A small audio captioner, trained from scratch: encoder norm layernorm, encoder patch size [4, 4].
Rows from block 6 of the audio encoder, named by matrix and row number. Each number is 200 + 40 x the weight over its row's rms, rounded and kept within 0 to 999. All counts start at 0.
# fc2: MLP down (encoder.blocks.6.mlp.fc2.weight, 192x384), inputs 192-383
fc2.154,180,118,233,223,210,215,214,228,214,153,244,148,135,192,161,215,221,287,239,212,232,176,254,275,114,196,289,205,233,151,78,140,239,245,256,159,181,217,211,220,240,228,247,217,234,199,219,219,215,218,241,232,250,156,175,286,270,246,255,238,160,208,191,224,216,250,193,159,249,212,220,212,280,276,129,199,305,193,234,182,95,158,171,202,208,261,143,154,233,218,276,140,194,142,208,263,214,185,184,149,205,207,237,156,204,233,209,173,204,152,87,203,200,212,183,243,143,233,180,243,238,200,202,135,193,183,226,167,268,194,143,194,163,186,197,148,203,213,210,243,152,179,218,199,185,220,183,188,189,226,150,241,163,218,92,191,231,189,229,181,192,144,244,194,226,149,200,243,213,223,187,209,216,217,186,271,188,228,238,202,196,138,230,173,182,162,225,272,269,171,153,174
fc2.155,211,262,180,218,184,239,196,147,173,154,215,128,199,185,155,157,308,182,211,165,259,179,212,189,159,225,167,271,222,177,205,257,161,201,258,159,177,181,188,188,180,170,206,229,258,198,285,210,211,270,276,178,253,198,206,248,247,215,206,229,249,199,215,174,157,240,196,251,137,211,217,152,187,174,202,139,202,153,167,277,147,130,151,153,143,162,172,158,205,217,197,268,154,191,182,172,180,219,234,217,210,151,109,195,183,205,265,244,203,261,186,213,168,162,183,194,269,180,190,173,185,260,180,142,178,282,175,216,238,200,191,181,291,229,164,251,187,131,239,238,272,174,247,194,244,192,232,205,208,160,214,170,185,243,248,165,241,225,155,170,232,140,238,227,91,256,253,171,136,248,171,250,227,192,216,248,173,157,225,170,288,243,220,181,234,176,184,219,231,145,179,271
fc2.156,231,184,119,175,186,253,173,157,201,161,160,220,209,211,155,186,287,203,180,156,173,192,213,267,231,227,138,191,222,204,161,197,196,197,163,182,271,254,205,207,233,216,197,175,163,256,215,226,233,227,195,120,215,193,218,237,263,211,214,112,136,240,101,193,143,185,168,202,268,224,175,207,184,258,241,197,154,190,188,275,210,180,231,223,190,183,183,243,261,176,174,294,172,226,195,159,146,254,200,260,240,199,193,180,233,227,129,196,170,251,171,161,189,277,251,239,232,183,231,223,232,212,227,230,163,198,172,166,172,260,180,222,203,178,264,207,199,212,184,236,155,214,216,119,195,173,209,209,139,172,229,170,189,213,198,200,215,271,239,156,153,215,178,234,175,263,218,237,226,194,246,210,224,161,166,235,228,216,167,200,155,174,214,304,174,151,117,233,159,185,171,248
fc2.157,160,240,232,202,192,212,196,255,188,251,185,254,205,256,178,174,185,215,189,195,254,199,202,140,243,186,197,177,260,174,222,222,125,194,239,175,139,193,224,244,131,182,226,219,157,183,188,133,250,218,235,267,205,248,177,194,230,164,178,209,274,179,225,157,279,156,242,173,117,225,220,212,122,179,133,207,198,269,228,209,242,244,242,246,124,190,186,178,228,220,203,241,272,294,178,186,211,184,229,170,190,179,189,244,178,187,184,189,247,204,247,190,269,155,171,203,206,207,177,188,115,198,197,265,224,174,248,166,223,169,142,261,107,284,249,232,277,153,193,157,129,178,77,193,146,222,168,138,180,199,176,189,200,224,194,179,164,262,201,197,203,203,164,190,150,192,204,244,203,169,224,137,152,152,146,203,276,198,201,171,217,205,191,148,281,180,219,209,170,120,246,135
fc2.158,188,174,289,233,223,152,207,194,204,146,183,197,190,213,234,182,208,200,177,161,155,193,279,172,207,272,217,197,208,187,123,205,163,286,219,130,220,154,188,239,200,285,200,214,263,196,212,219,145,236,219,218,201,239,227,174,236,248,156,197,210,220,153,156,136,199,287,177,164,257,223,276,224,185,268,189,181,212,214,131,242,95,220,265,207,195,198,228,248,176,232,281,230,204,248,250,180,174,196,190,238,256,238,183,208,237,190,241,186,237,146,132,200,209,269,175,213,252,206,182,188,253,218,242,195,204,156,217,153,142,194,158,220,167,256,214,203,213,214,234,215,253,215,187,156,250,162,225,195,176,250,228,186,187,193,207,250,213,208,216,276,185,195,164,223,266,252,178,201,247,215,168,122,157,91,251,209,244,190,205,265,243,178,205,221,121,193,155,224,188,232,153
fc2.159,230,198,192,277,138,280,249,214,151,183,186,222,255,255,222,181,177,240,208,191,152,213,176,216,185,216,235,248,174,203,213,177,258,140,189,223,235,199,231,241,197,179,239,173,150,159,172,279,196,210,132,140,122,222,224,186,157,219,216,178,191,243,193,206,153,149,256,160,215,124,245,203,195,250,187,209,140,151,215,191,203,231,181,219,300,220,197,242,166,199,242,212,175,222,159,206,180,108,202,214,224,215,264,210,235,265,168,270,209,216,183,221,187,281,136,168,196,203,207,146,201,207,266,135,267,127,194,238,211,141,194,233,209,169,168,149,204,133,197,213,192,199,222,186,186,187,222,228,193,163,181,166,241,307,193,276,185,209,241,232,182,209,265,193,227,219,202,188,145,240,215,209,150,222,251,207,130,145,165,270,196,203,195,226,160,172,177,272,165,236,295,157
fc2.160,209,205,217,250,198,231,202,215,243,297,212,151,149,153,233,171,237,147,115,171,203,205,243,225,201,287,213,153,257,245,196,230,194,164,148,260,176,181,271,151,207,213,175,131,184,184,231,201,190,190,165,199,185,253,247,238,220,211,223,99,131,258,232,112,133,249,190,176,196,149,170,204,259,202,282,168,126,154,116,230,156,181,135,206,205,247,214,201,176,223,208,238,203,135,206,204,219,266,165,249,193,124,214,197,193,153,208,180,225,210,165,195,173,170,241,169,214,174,166,192,191,242,164,242,150,164,262,206,160,201,249,182,212,202,148,176,212,166,169,234,163,214,237,196,207,196,297,143,214,217,201,169,170,191,291,176,181,239,209,162,216,184,197,211,205,179,216,136,283,314,205,175,209,197,214,232,258,268,150,219,243,228,205,159,151,217,178,230,146,174,198,183
fc2.161,261,204,130,191,244,289,135,225,253,193,187,167,234,218,224,201,160,216,264,148,181,154,237,157,197,279,159,178,189,220,189,240,186,213,215,267,219,227,212,224,254,146,234,186,164,156,187,206,171,187,169,202,169,167,189,182,201,194,233,221,132,244,181,185,141,219,227,198,132,215,130,287,187,171,193,305,161,219,253,226,212,222,150,231,203,171,185,176,241,194,255,245,198,304,168,181,202,145,288,244,242,176,130,202,250,208,176,188,119,140,187,164,145,180,184,234,145,201,242,151,228,237,231,226,209,197,230,124,222,239,136,249,177,218,284,201,138,180,238,170,184,274,268,155,192,181,161,194,180,161,200,185,155,205,171,134,157,169,137,170,209,196,126,191,240,203,207,253,210,193,242,125,152,212,175,155,217,217,298,190,227,196,217,244,285,196,234,236,163,226,217,262
fc2.162,183,143,242,201,182,97,193,209,236,197,176,215,216,226,218,214,229,237,244,240,204,232,249,180,216,279,129,243,186,129,135,147,249,212,202,216,173,141,156,188,131,155,247,123,195,227,192,215,132,175,220,250,191,229,225,189,180,236,234,247,199,170,215,161,238,212,85,190,181,222,225,231,249,192,217,189,187,220,143,188,125,216,254,195,222,275,160,160,158,174,143,244,71,163,210,225,168,179,181,190,208,224,170,122,191,223,185,169,266,188,254,189,247,193,227,123,240,262,232,261,144,207,263,213,229,213,174,171,263,189,232,180,175,214,163,189,201,224,191,183,234,177,150,214,206,161,262,245,212,194,203,208,319,145,238,121,166,154,223,148,193,215,234,166,209,237,165,182,162,219,189,242,244,164,268,152,202,194,124,248,188,193,210,145,159,223,158,90,174,180,189,155
fc2.163,208,201,134,170,197,163,196,242,236,136,202,147,205,237,201,207,206,124,218,161,227,149,235,157,192,240,155,233,193,245,207,187,266,198,246,231,196,122,227,245,213,215,236,224,237,309,189,169,212,113,213,210,152,138,157,187,227,189,204,81,237,192,211,228,212,142,269,247,192,257,248,296,114,249,180,172,159,150,222,142,139,217,152,187,199,226,193,217,172,303,215,286,224,152,227,234,233,237,136,201,124,260,231,239,199,194,225,150,238,215,205,243,253,214,171,148,212,161,198,259,189,192,218,184,158,147,208,133,218,286,226,199,224,159,157,238,283,205,220,171,244,130,231,234,159,155,139,133,194,193,241,244,183,260,215,224,221,189,123,224,205,196,268,189,154,205,180,208,225,199,201,209,194,190,234,193,187,151,298,181,244,194,178,158,189,181,245,198,223,194,219,163
fc2.164,125,182,119,162,228,218,209,256,192,177,148,244,237,219,181,183,149,141,228,161,210,195,140,241,253,253,232,152,195,154,205,155,218,176,189,269,284,251,217,199,166,164,312,179,208,144,221,201,211,171,250,180,210,245,178,279,148,212,195,249,259,182,210,154,232,171,238,168,196,166,167,119,214,177,173,143,173,267,238,243,235,238,222,249,167,143,204,218,222,137,188,240,266,209,209,202,198,203,214,188,181,249,161,165,203,235,191,176,105,164,236,234,136,156,203,196,213,167,246,167,203,234,144,269,164,217,160,204,220,194,261,170,160,207,229,256,181,182,155,223,243,187,200,197,255,208,116,165,130,221,218,215,203,281,179,192,222,234,237,211,187,177,178,140,178,268,200,166,251,181,197,190,190,168,196,206,207,162,229,240,172,169,236,205,215,213,145,197,214,205,271,154
fc2.165,157,169,274,145,300,193,206,144,269,154,226,196,131,200,281,152,193,230,160,143,208,251,236,179,157,161,203,245,190,180,241,213,225,275,156,211,144,213,186,217,262,167,178,178,160,214,205,226,246,189,175,218,218,174,144,171,198,223,271,199,158,204,218,168,127,219,240,96,202,186,234,193,236,241,216,230,220,128,234,139,214,121,233,148,199,160,188,210,197,154,155,164,115,127,178,116,268,208,147,215,223,175,186,160,209,174,239,235,177,165,237,198,205,165,166,258,154,215,198,235,156,292,211,119,150,93,238,216,270,212,268,216,190,194,220,157,207,202,221,174,200,246,286,212,160,248,190,249,213,193,195,223,271,147,160,200,219,179,133,184,153,185,181,186,243,266,202,240,213,186,249,137,274,165,205,165,257,173,162,166,175,179,198,264,167,159,251,224,155,241,174,225
fc2.166,212,142,191,254,262,180,252,212,219,145,250,201,229,215,172,221,192,162,234,270,219,205,123,243,238,140,163,231,168,221,148,221,215,282,238,174,172,267,199,133,202,237,215,203,154,144,289,200,213,125,207,220,207,250,219,218,199,220,204,258,162,242,170,208,239,238,233,186,145,228,208,142,182,249,226,236,226,159,147,168,192,155,162,205,231,158,190,228,205,204,203,251,172,252,160,175,189,205,259,232,147,196,140,241,248,292,228,167,241,234,172,132,282,213,245,256,219,208,195,216,139,239,218,218,210,244,156,216,210,260,131,178,151,239,260,220,188,176,205,188,232,221,226,178,189,214,244,240,264,236,152,200,159,174,324,245,220,158,250,227,202,180,226,296,250,165,190,139,208,268,198,157,219,181,175,292,248,201,241,202,254,209,172,260,133,130,130,210,204,113,119,119
fc2.167,132,247,208,276,266,227,166,179,179,198,187,292,147,220,103,186,164,186,194,174,210,217,193,197,274,129,213,102,184,198,179,200,204,223,187,173,226,182,248,184,226,184,234,156,199,193,222,171,187,144,194,253,219,187,270,149,181,228,257,153,115,134,204,169,157,199,192,164,211,211,219,272,172,172,195,227,157,183,207,242,180,179,203,179,208,189,173,236,236,239,124,193,189,152,283,206,174,160,109,237,149,174,186,223,142,194,224,192,237,237,247,180,228,191,263,199,233,142,224,154,177,220,139,190,201,195,243,223,176,174,199,213,249,189,243,186,210,255,196,255,182,225,220,189,212,190,170,99,202,183,248,127,141,189,221,230,121,204,179,231,192,272,200,184,191,263,311,196,162,144,189,239,286,194,223,176,146,146,209,162,211,229,200,147,81,255,202,108,126,250,202,203
fc2.168,160,268,140,185,209,240,211,179,208,261,158,209,169,132,194,168,94,195,227,161,236,180,168,184,254,245,183,205,240,199,137,155,125,252,210,175,195,226,129,158,231,230,140,156,215,223,200,217,248,157,199,242,203,229,172,157,193,236,223,162,226,170,246,223,273,184,246,208,134,213,119,272,169,119,165,187,180,136,202,230,182,198,179,222,269,166,233,240,205,140,157,191,117,158,254,192,191,260,143,238,112,178,214,201,234,141,219,216,222,198,313,213,205,130,159,205,172,202,107,262,205,222,232,118,236,106,166,242,260,201,202,105,147,211,242,181,201,216,174,218,176,192,181,261,255,177,157,211,192,207,179,199,236,226,231,132,173,182,213,178,200,232,237,138,203,214,182,199,134,154,254,186,198,195,213,182,201,204,238,194,172,171,219,287,249,216,267,194,190,136,225,145
fc2.169,225,207,210,265,158,174,214,186,250,161,261,172,188,213,209,170,136,276,184,210,290,204,224,264,158,213,190,233,181,143,145,199,168,205,166,181,109,169,299,202,196,164,196,209,229,289,232,192,214,230,207,230,162,192,173,137,241,173,159,188,189,218,208,179,223,243,156,216,234,245,231,266,138,262,84,193,272,169,275,187,242,145,200,182,163,174,242,185,249,213,228,197,152,181,176,140,212,205,131,243,183,227,259,231,224,181,199,181,255,179,177,214,186,186,221,232,218,208,198,230,140,137,257,168,163,157,229,222,248,204,174,228,270,200,194,125,105,201,137,187,215,204,192,228,140,164,247,154,214,196,228,205,218,174,178,186,190,205,238,235,180,222,225,218,198,217,162,220,212,177,181,310,147,209,180,148,153,157,155,176,208,142,195,212,164,203,180,229,155,78,174,244
fc2.170,199,197,217,182,216,239,210,196,221,192,214,167,189,201,167,178,210,194,153,140,195,153,183,198,148,176,210,231,190,149,232,270,230,167,218,183,200,195,227,206,307,154,203,156,177,249,262,205,174,218,173,168,125,295,195,216,192,195,172,257,183,201,248,297,189,212,242,270,243,263,165,155,172,154,260,154,189,196,216,179,220,169,181,167,268,202,182,134,195,221,201,184,275,144,203,150,179,240,175,196,192,212,211,161,183,204,186,146,215,216,277,176,253,183,241,220,229,100,230,165,167,238,182,173,282,304,215,196,248,227,191,228,152,244,201,188,234,169,214,146,184,58,136,146,147,175,145,225,218,198,215,215,176,282,219,247,183,176,312,201,215,161,198,185,196,170,188,261,165,216,226,146,185,201,223,194,202,254,191,176,240,149,206,247,219,262,228,241,152,214,229,238
fc2.171,144,169,245,164,212,221,196,203,162,215,158,221,237,215,201,174,187,176,250,206,187,129,134,213,172,292,207,233,254,185,220,188,187,153,204,174,219,178,201,174,170,194,187,226,169,197,259,187,169,203,195,293,179,210,274,119,258,165,174,69,219,213,164,218,136,279,228,295,240,199,162,217,181,203,129,183,230,256,199,189,216,196,199,150,266,193,179,179,139,200,233,152,296,208,177,199,166,147,205,248,186,180,140,220,165,165,216,101,258,197,162,177,235,142,209,223,325,121,229,183,208,182,194,210,218,192,211,190,223,222,265,240,220,236,203,223,162,197,224,275,183,258,227,196,212,209,146,204,272,236,175,213,270,155,240,133,208,128,179,197,207,195,145,211,233,135,189,180,154,190,255,144,187,148,215,194,264,214,212,216,228,138,212,167,177,178,144,208,166,280,197,215
fc2.172,207,173,119,260,188,171,207,204,182,148,246,212,132,160,196,223,164,203,187,222,208,226,208,265,214,203,146,222,139,205,185,212,114,146,186,241,217,139,173,173,281,160,241,219,135,153,181,227,225,208,200,208,258,270,202,250,217,219,188,176,212,179,167,150,245,153,188,171,215,282,220,221,186,216,198,187,188,228,155,206,175,246,176,223,264,178,167,251,208,233,225,220,268,187,244,225,222,161,150,114,230,186,186,145,176,203,267,259,183,157,196,222,201,197,229,161,148,241,172,183,225,217,210,129,165,113,102,182,208,176,156,306,263,222,200,222,212,189,260,232,204,192,193,176,203,208,194,215,205,221,184,242,163,248,236,174,192,187,243,211,224,266,207,203,286,238,195,170,180,160,237,160,211,215,189,148,192,226,143,232,288,216,265,202,168,145,279,202,173,164,110,169
fc2.173,270,239,147,240,209,202,264,200,193,231,212,210,170,178,217,236,236,212,287,162,236,152,195,217,205,311,132,231,174,159,206,91,268,151,183,187,228,157,158,261,203,203,187,174,216,228,231,183,201,149,220,190,211,238,201,208,257,213,224,245,224,225,238,167,196,168,275,143,223,224,193,159,223,185,146,163,190,187,163,224,163,194,179,186,206,216,185,128,225,247,189,178,253,176,230,239,237,204,220,313,194,273,204,113,193,200,150,174,248,201,255,200,223,199,198,228,170,216,221,211,236,180,232,124,325,284,164,229,223,232,206,155,175,231,237,259,188,214,198,230,186,197,205,227,204,291,208,190,207,163,205,250,196,159,177,239,179,174,205,133,274,246,180,247,235,256,285,159,171,301,223,240,235,195,175,232,138,177,164,275,206,218,206,157,238,122,162,198,184,262,248,253
fc2.174,175,208,164,157,224,198,134,202,211,109,224,158,184,215,229,268,146,217,185,245,234,258,275,255,188,171,230,239,281,204,171,201,167,167,207,223,188,224,201,226,139,164,279,232,212,238,157,199,161,165,220,207,22,176,234,148,158,145,173,197,228,194,207,186,227,196,242,151,181,127,266,272,183,246,204,249,251,177,276,231,172,262,236,244,179,174,142,198,181,208,177,173,191,241,128,156,161,168,185,213,199,150,222,140,278,176,264,225,227,276,236,210,151,242,166,140,203,142,183,134,175,197,202,187,126,148,195,247,212,236,198,196,248,117,133,219,201,171,236,142,165,212,171,186,268,206,221,152,109,244,195,229,191,224,256,180,175,193,217,240,228,225,213,159,192,267,222,229,201,169,199,166,228,163,237,174,167,175,219,240,138,255,225,224,171,163,231,182,214,218,234,194
fc2.175,245,162,223,202,124,222,225,167,224,206,215,252,121,152,167,259,253,217,162,166,239,147,176,207,242,202,260,205,112,235,182,244,217,164,216,112,135,99,164,237,166,154,223,223,204,140,203,244,218,171,127,209,164,252,174,100,159,229,195,183,190,199,189,110,188,180,211,148,200,223,229,237,131,165,161,103,226,204,172,224,241,165,238,211,142,102,228,225,230,221,222,191,148,244,197,261,205,232,223,193,212,165,204,222,170,159,195,224,251,231,192,198,199,179,175,188,180,134,222,235,221,156,189,230,168,181,224,190,166,238,135,163,182,204,129,202,235,198,172,273,206,244,221,270,158,211,153,128,239,207,206,171,167,182,167,168,311,291,189,260,258,257,324,210,177,178,280,102,179,221,168,112,139,176,128,150,238,178,206,204,258,260,153,268,217,141,236,214,241,276,280,220
fc2.176,272,187,194,173,129,121,204,231,158,211,209,212,118,186,184,236,149,231,150,158,161,217,164,221,200,155,168,172,183,191,155,238,217,172,183,224,207,106,163,241,143,233,207,215,201,199,198,183,242,241,183,229,181,247,169,246,222,214,227,251,161,216,206,226,198,220,190,180,261,211,256,158,145,191,102,274,279,196,144,259,235,166,228,205,257,196,255,269,227,216,233,188,205,196,202,192,201,265,166,135,203,207,170,233,192,203,166,218,274,136,222,217,179,205,268,172,196,157,179,191,193,146,178,175,159,151,192,241,193,162,178,170,261,227,163,264,182,191,254,157,192,185,238,150,246,214,248,259,188,276,258,232,218,169,151,229,123,246,215,265,180,162,189,255,254,227,224,262,222,242,234,177,145,195,211,211,226,183,125,206,187,229,260,226,176,255,166,193,148,249,150,153
fc2.177,247,210,181,217,184,198,248,230,175,188,177,222,222,167,204,158,243,166,154,241,204,148,146,214,175,155,209,214,198,173,210,203,207,200,189,285,164,216,226,135,223,191,220,188,158,240,274,114,201,180,201,95,156,245,168,202,180,175,222,182,239,219,150,211,193,198,170,125,242,203,201,96,182,172,187,152,162,172,142,210,188,118,192,248,172,189,222,164,271,218,155,148,221,144,238,208,213,238,166,226,176,177,229,105,251,138,215,198,304,162,230,269,133,215,206,213,240,215,116,120,177,193,140,176,242,257,152,241,202,193,194,224,214,216,181,207,178,151,171,175,198,117,189,102,260,223,133,198,212,184,265,215,215,204,191,274,244,224,207,154,207,105,147,197,245,150,179,162,195,221,201,148,235,193,176,196,197,170,210,163,117,264,243,199,196,222,178,239,263,210,195,239
fc2.178,124,75,282,185,211,193,212,243,182,274,155,213,187,244,143,227,186,131,271,278,174,264,151,188,219,164,193,248,254,173,213,167,199,143,188,219,106,204,157,226,195,237,206,215,201,249,181,186,161,185,213,213,226,209,146,135,220,170,232,255,118,178,189,227,224,230,223,238,172,221,171,179,270,149,152,244,248,236,216,156,240,154,181,257,192,112,192,219,221,148,138,256,189,201,215,135,157,157,243,238,171,218,226,242,164,229,202,191,277,219,228,182,93,262,228,173,221,158,174,159,224,173,192,174,174,239,131,202,235,225,167,187,232,177,180,233,185,283,192,209,232,283,187,155,180,167,142,146,175,146,144,181,179,168,157,151,239,155,270,214,221,185,255,179,321,252,234,201,146,199,167,154,225,203,196,123,162,180,214,210,197,219,148,156,221,167,228,220,241,129,209,215
fc2.179,248,139,168,126,228,193,206,211,228,172,188,204,142,238,202,222,115,147,295,224,265,183,189,190,272,214,236,137,169,221,205,163,192,283,242,243,150,217,157,216,193,198,180,256,253,245,159,145,194,237,187,196,209,212,208,250,245,134,233,123,198,240,168,270,141,222,199,132,210,222,183,237,197,230,268,211,207,212,231,190,158,202,165,220,226,208,160,246,237,218,175,190,174,112,249,225,235,252,225,188,206,240,220,199,142,187,260,224,215,185,161,206,217,144,247,208,216,179,151,279,129,178,241,211,209,156,195,236,127,217,211,223,204,194,262,228,207,280,204,257,216,216,208,211,159,167,271,288,166,177,120,168,251,125,248,182,198,179,214,196,182,262,171,164,188,214,294,161,187,199,268,227,182,233,103,270,144,220,223,162,202,200,211,217,178,242,172,168,207,184,130,183
fc2.180,205,137,189,188,164,199,103,289,260,221,149,204,228,189,229,139,217,163,171,241,184,164,163,215,154,131,227,294,223,216,144,140,150,201,231,199,173,201,157,193,180,226,206,183,242,223,136,222,200,188,210,237,179,212,241,175,172,187,181,193,165,189,196,268,189,151,216,213,254,150,173,144,247,237,222,262,264,221,199,167,186,230,184,197,186,199,220,170,201,217,212,198,261,217,254,169,338,163,162,213,172,267,220,226,224,196,195,231,251,160,195,201,230,243,213,188,185,162,182,217,297,181,167,139,225,259,233,113,223,212,243,182,192,241,197,171,142,125,221,180,250,214,239,168,187,198,261,202,172,218,264,276,221,181,188,179,157,152,199,180,226,176,191,210,263,200,220,175,182,185,242,222,209,137,217,163,109,168,154,214,207,271,248,197,209,216,234,231,200,202,213,178
fc2.181,108,226,218,138,150,166,219,225,165,220,222,177,242,259,271,174,184,238,219,184,231,175,169,222,188,228,265,222,199,182,143,151,241,179,209,153,206,220,246,262,151,141,166,122,166,193,276,195,184,172,196,204,227,246,225,199,154,233,168,179,179,168,213,217,162,189,247,136,126,226,230,131,96,244,153,162,227,159,175,196,185,192,223,165,197,180,180,171,208,167,132,269,181,292,137,188,143,214,191,264,260,185,254,140,237,189,229,239,212,214,237,156,161,283,206,152,171,155,209,186,204,215,84,160,193,138,252,177,241,263,206,197,183,178,158,171,210,133,200,200,190,214,207,217,171,214,156,195,193,230,114,189,234,267,132,189,128,216,247,286,142,200,186,153,230,185,153,169,190,223,272,243,236,212,179,202,225,236,108,205,161,230,240,145,173,139,173,162,258,227,153,151
fc2.182,136,246,182,193,185,254,197,189,234,164,237,226,207,180,147,238,234,202,208,228,167,253,131,215,203,126,171,222,143,220,236,290,253,258,245,156,174,189,282,196,168,142,232,104,200,171,164,144,178,227,217,180,203,196,196,194,220,181,216,163,157,166,214,167,222,146,262,173,214,197,226,131,156,220,147,175,191,212,250,243,221,125,181,192,241,206,179,180,158,205,252,282,157,202,172,225,197,223,216,204,220,222,163,225,223,180,192,204,219,186,206,201,132,233,196,231,187,151,181,140,213,244,223,197,222,210,196,178,175,232,151,231,208,193,195,192,157,199,227,134,221,156,208,152,215,256,274,169,235,257,161,186,200,232,243,247,219,149,211,142,245,220,247,212,247,209,128,282,195,180,212,230,221,212,157,235,166,145,210,190,173,160,240,199,210,232,223,211,200,216,128,213
fc2.183,177,159,227,292,168,229,195,187,159,158,224,186,210,248,275,137,254,248,271,163,162,219,155,190,235,186,239,193,117,155,189,187,132,230,186,191,309,193,212,223,199,202,194,262,188,220,165,210,223,174,182,235,115,218,231,190,197,202,177,154,196,255,197,245,152,275,220,213,230,195,190,221,166,194,189,198,179,173,216,183,210,217,184,181,277,208,225,275,208,95,192,251,261,259,142,195,197,178,222,161,152,209,170,211,229,136,166,206,246,198,244,261,259,227,176,231,238,242,165,220,192,267,113,228,207,200,209,180,220,184,230,159,216,183,236,149,226,183,252,231,149,186,223,199,207,177,188,183,227,233,175,222,238,168,213,105,165,138,197,185,258,242,176,146,233,155,231,196,230,203,217,156,194,232,238,323,267,206,251,207,230,137,232,170,162,185,207,189,150,153,192,203
fc2.184,183,247,172,227,196,203,142,164,178,153,201,189,182,213,178,173,176,152,325,137,180,194,179,139,171,158,231,209,193,188,183,171,266,188,208,217,174,208,172,194,299,196,187,244,165,187,197,194,235,192,167,214,163,196,163,213,175,127,248,211,196,204,165,254,215,192,164,192,272,178,155,250,210,136,179,144,174,256,145,148,199,194,185,254,193,200,146,182,206,156,268,164,210,242,126,211,206,177,218,269,278,202,204,158,157,204,150,253,226,203,157,227,163,229,220,161,161,178,189,244,173,182,166,269,217,264,213,133,237,150,207,213,207,196,246,191,314,165,175,124,184,194,208,148,109,188,233,199,145,223,242,251,191,302,227,240,92,226,183,120,200,150,206,222,229,221,274,173,103,195,195,187,210,143,197,258,208,186,135,158,190,181,105,239,126,175,194,149,229,217,131,244
fc2.185,193,138,200,221,126,239,198,202,151,261,276,256,232,168,191,156,270,226,226,260,170,244,207,207,264,262,274,243,206,150,164,265,197,195,231,189,137,179,224,195,175,211,215,231,208,117,189,167,204,174,205,169,143,245,183,214,160,272,203,227,234,232,241,195,174,189,150,214,173,193,209,207,289,201,280,292,176,230,227,229,194,197,162,171,177,333,169,232,229,213,149,228,252,165,188,194,209,199,230,142,286,239,160,129,148,221,192,224,136,174,262,171,188,178,165,200,221,271,214,205,217,235,229,264,146,165,227,209,224,305,148,145,147,193,157,191,193,200,131,152,216,211,206,211,210,191,252,254,177,188,265,153,189,226,207,199,204,160,202,243,196,226,150,233,137,138,239,241,158,238,175,203,172,164,231,198,232,215,151,310,146,205,225,203,174,202,217,157,189,139,190,207
fc2.186,256,192,184,203,272,197,182,234,230,169,291,146,182,182,232,164,178,265,157,170,238,222,223,205,238,195,231,114,191,205,205,177,251,205,193,201,200,205,210,201,254,235,194,246,200,225,217,211,192,234,206,182,171,208,260,159,200,210,213,169,232,188,191,175,138,180,147,270,242,203,248,137,163,187,143,218,173,241,193,237,145,224,272,245,186,210,228,291,213,132,222,184,162,249,228,243,261,232,229,192,161,175,219,127,225,237,225,200,163,197,202,147,205,210,280,89,200,251,284,160,224,195,193,220,190,263,301,185,173,178,197,207,291,215,190,256,257,239,207,174,211,158,143,202,180,117,213,291,198,222,164,228,228,154,101,265,186,219,236,299,207,148,167,195,168,205,217,237,249,222,165,191,123,200,191,281,232,211,251,189,229,211,244,162,144,209,194,273,221,265,233,247
fc2.187,243,202,235,189,251,291,198,150,150,151,266,167,160,215,259,156,263,159,253,198,151,193,132,189,190,221,194,153,120,170,177,203,227,226,217,166,162,221,179,203,157,201,166,271,183,200,229,196,163,188,197,206,131,192,192,118,128,150,211,129,144,278,213,159,133,210,181,211,290,256,146,227,187,168,170,201,241,156,180,213,232,240,250,228,214,261,201,247,220,149,265,279,186,245,186,138,209,224,168,254,182,243,242,183,250,227,248,223,197,188,199,204,163,291,225,166,254,213,228,218,225,136,231,217,121,200,199,194,251,216,185,161,169,252,99,233,210,189,244,164,202,229,185,189,221,204,136,211,264,219,164,207,197,223,180,177,239,215,133,209,161,202,264,154,244,176,205,252,192,215,202,88,238,164,168,238,286,147,199,239,161,241,219,238,194,181,125,233,260,171,260,171
fc2.188,189,244,147,224,178,233,248,241,161,261,178,246,218,232,222,204,237,94,183,191,187,237,247,190,203,202,242,160,206,208,195,237,246,209,183,209,155,210,195,157,256,177,167,228,264,199,226,248,193,205,220,234,180,200,202,193,191,238,235,190,146,172,164,250,81,120,239,175,244,151,248,202,238,111,181,268,186,168,177,217,307,207,187,219,251,172,220,189,189,150,200,203,211,170,185,291,222,232,222,236,220,220,181,207,188,235,223,306,258,167,202,254,247,130,200,222,155,204,176,202,226,130,157,208,135,200,216,233,158,136,235,218,143,215,230,124,156,224,276,197,159,158,289,181,167,149,228,235,114,152,182,251,202,192,186,202,199,232,210,152,246,186,208,273,151,264,171,168,147,220,215,155,208,180,182,154,299,218,285,254,190,179,231,189,216,221,157,189,245,209,130,262
fc2.189,224,210,179,157,166,257,171,208,205,161,253,174,181,155,272,176,167,247,218,231,119,192,195,280,145,199,226,178,206,254,212,263,211,135,251,173,161,147,187,229,151,170,147,239,161,241,254,253,189,249,143,242,167,226,196,233,204,185,227,229,132,151,166,197,210,204,203,166,140,208,158,251,182,235,203,198,153,235,201,134,217,127,256,204,141,281,198,179,106,278,213,166,192,213,159,152,182,189,183,155,125,160,187,224,200,153,217,210,155,193,183,243,231,192,224,204,298,215,237,147,218,158,184,264,160,229,265,172,218,173,215,152,199,180,162,199,255,172,210,167,104,224,190,186,162,228,194,194,239,213,226,229,197,162,143,133,215,168,221,225,264,139,200,173,133,150,183,198,192,189,187,284,199,227,236,135,257,205,206,194,229,169,169,208,154,189,179,222,218,248,229,238
fc2.190,165,258,181,180,292,215,220,234,234,198,194,172,184,251,167,135,206,185,225,149,249,219,161,134,203,168,183,152,235,245,223,216,211,163,233,261,135,193,242,181,205,207,223,218,225,248,175,199,191,224,276,161,159,178,228,225,246,191,257,294,284,197,225,158,204,183,142,150,229,166,223,237,181,235,167,254,215,88,216,139,161,265,127,199,225,173,163,207,230,185,258,216,114,200,232,260,194,223,143,205,200,159,177,179,180,134,225,256,155,293,233,214,151,152,101,191,214,200,235,213,145,234,225,202,147,144,161,189,179,267,198,195,210,190,302,176,153,223,206,194,228,207,138,246,176,170,140,122,189,212,189,253,208,168,151,192,206,196,208,158,199,232,277,232,168,241,239,159,163,234,178,204,166,226,239,211,171,173,236,262,232,234,255,201,234,203,201,199,144,183,172,230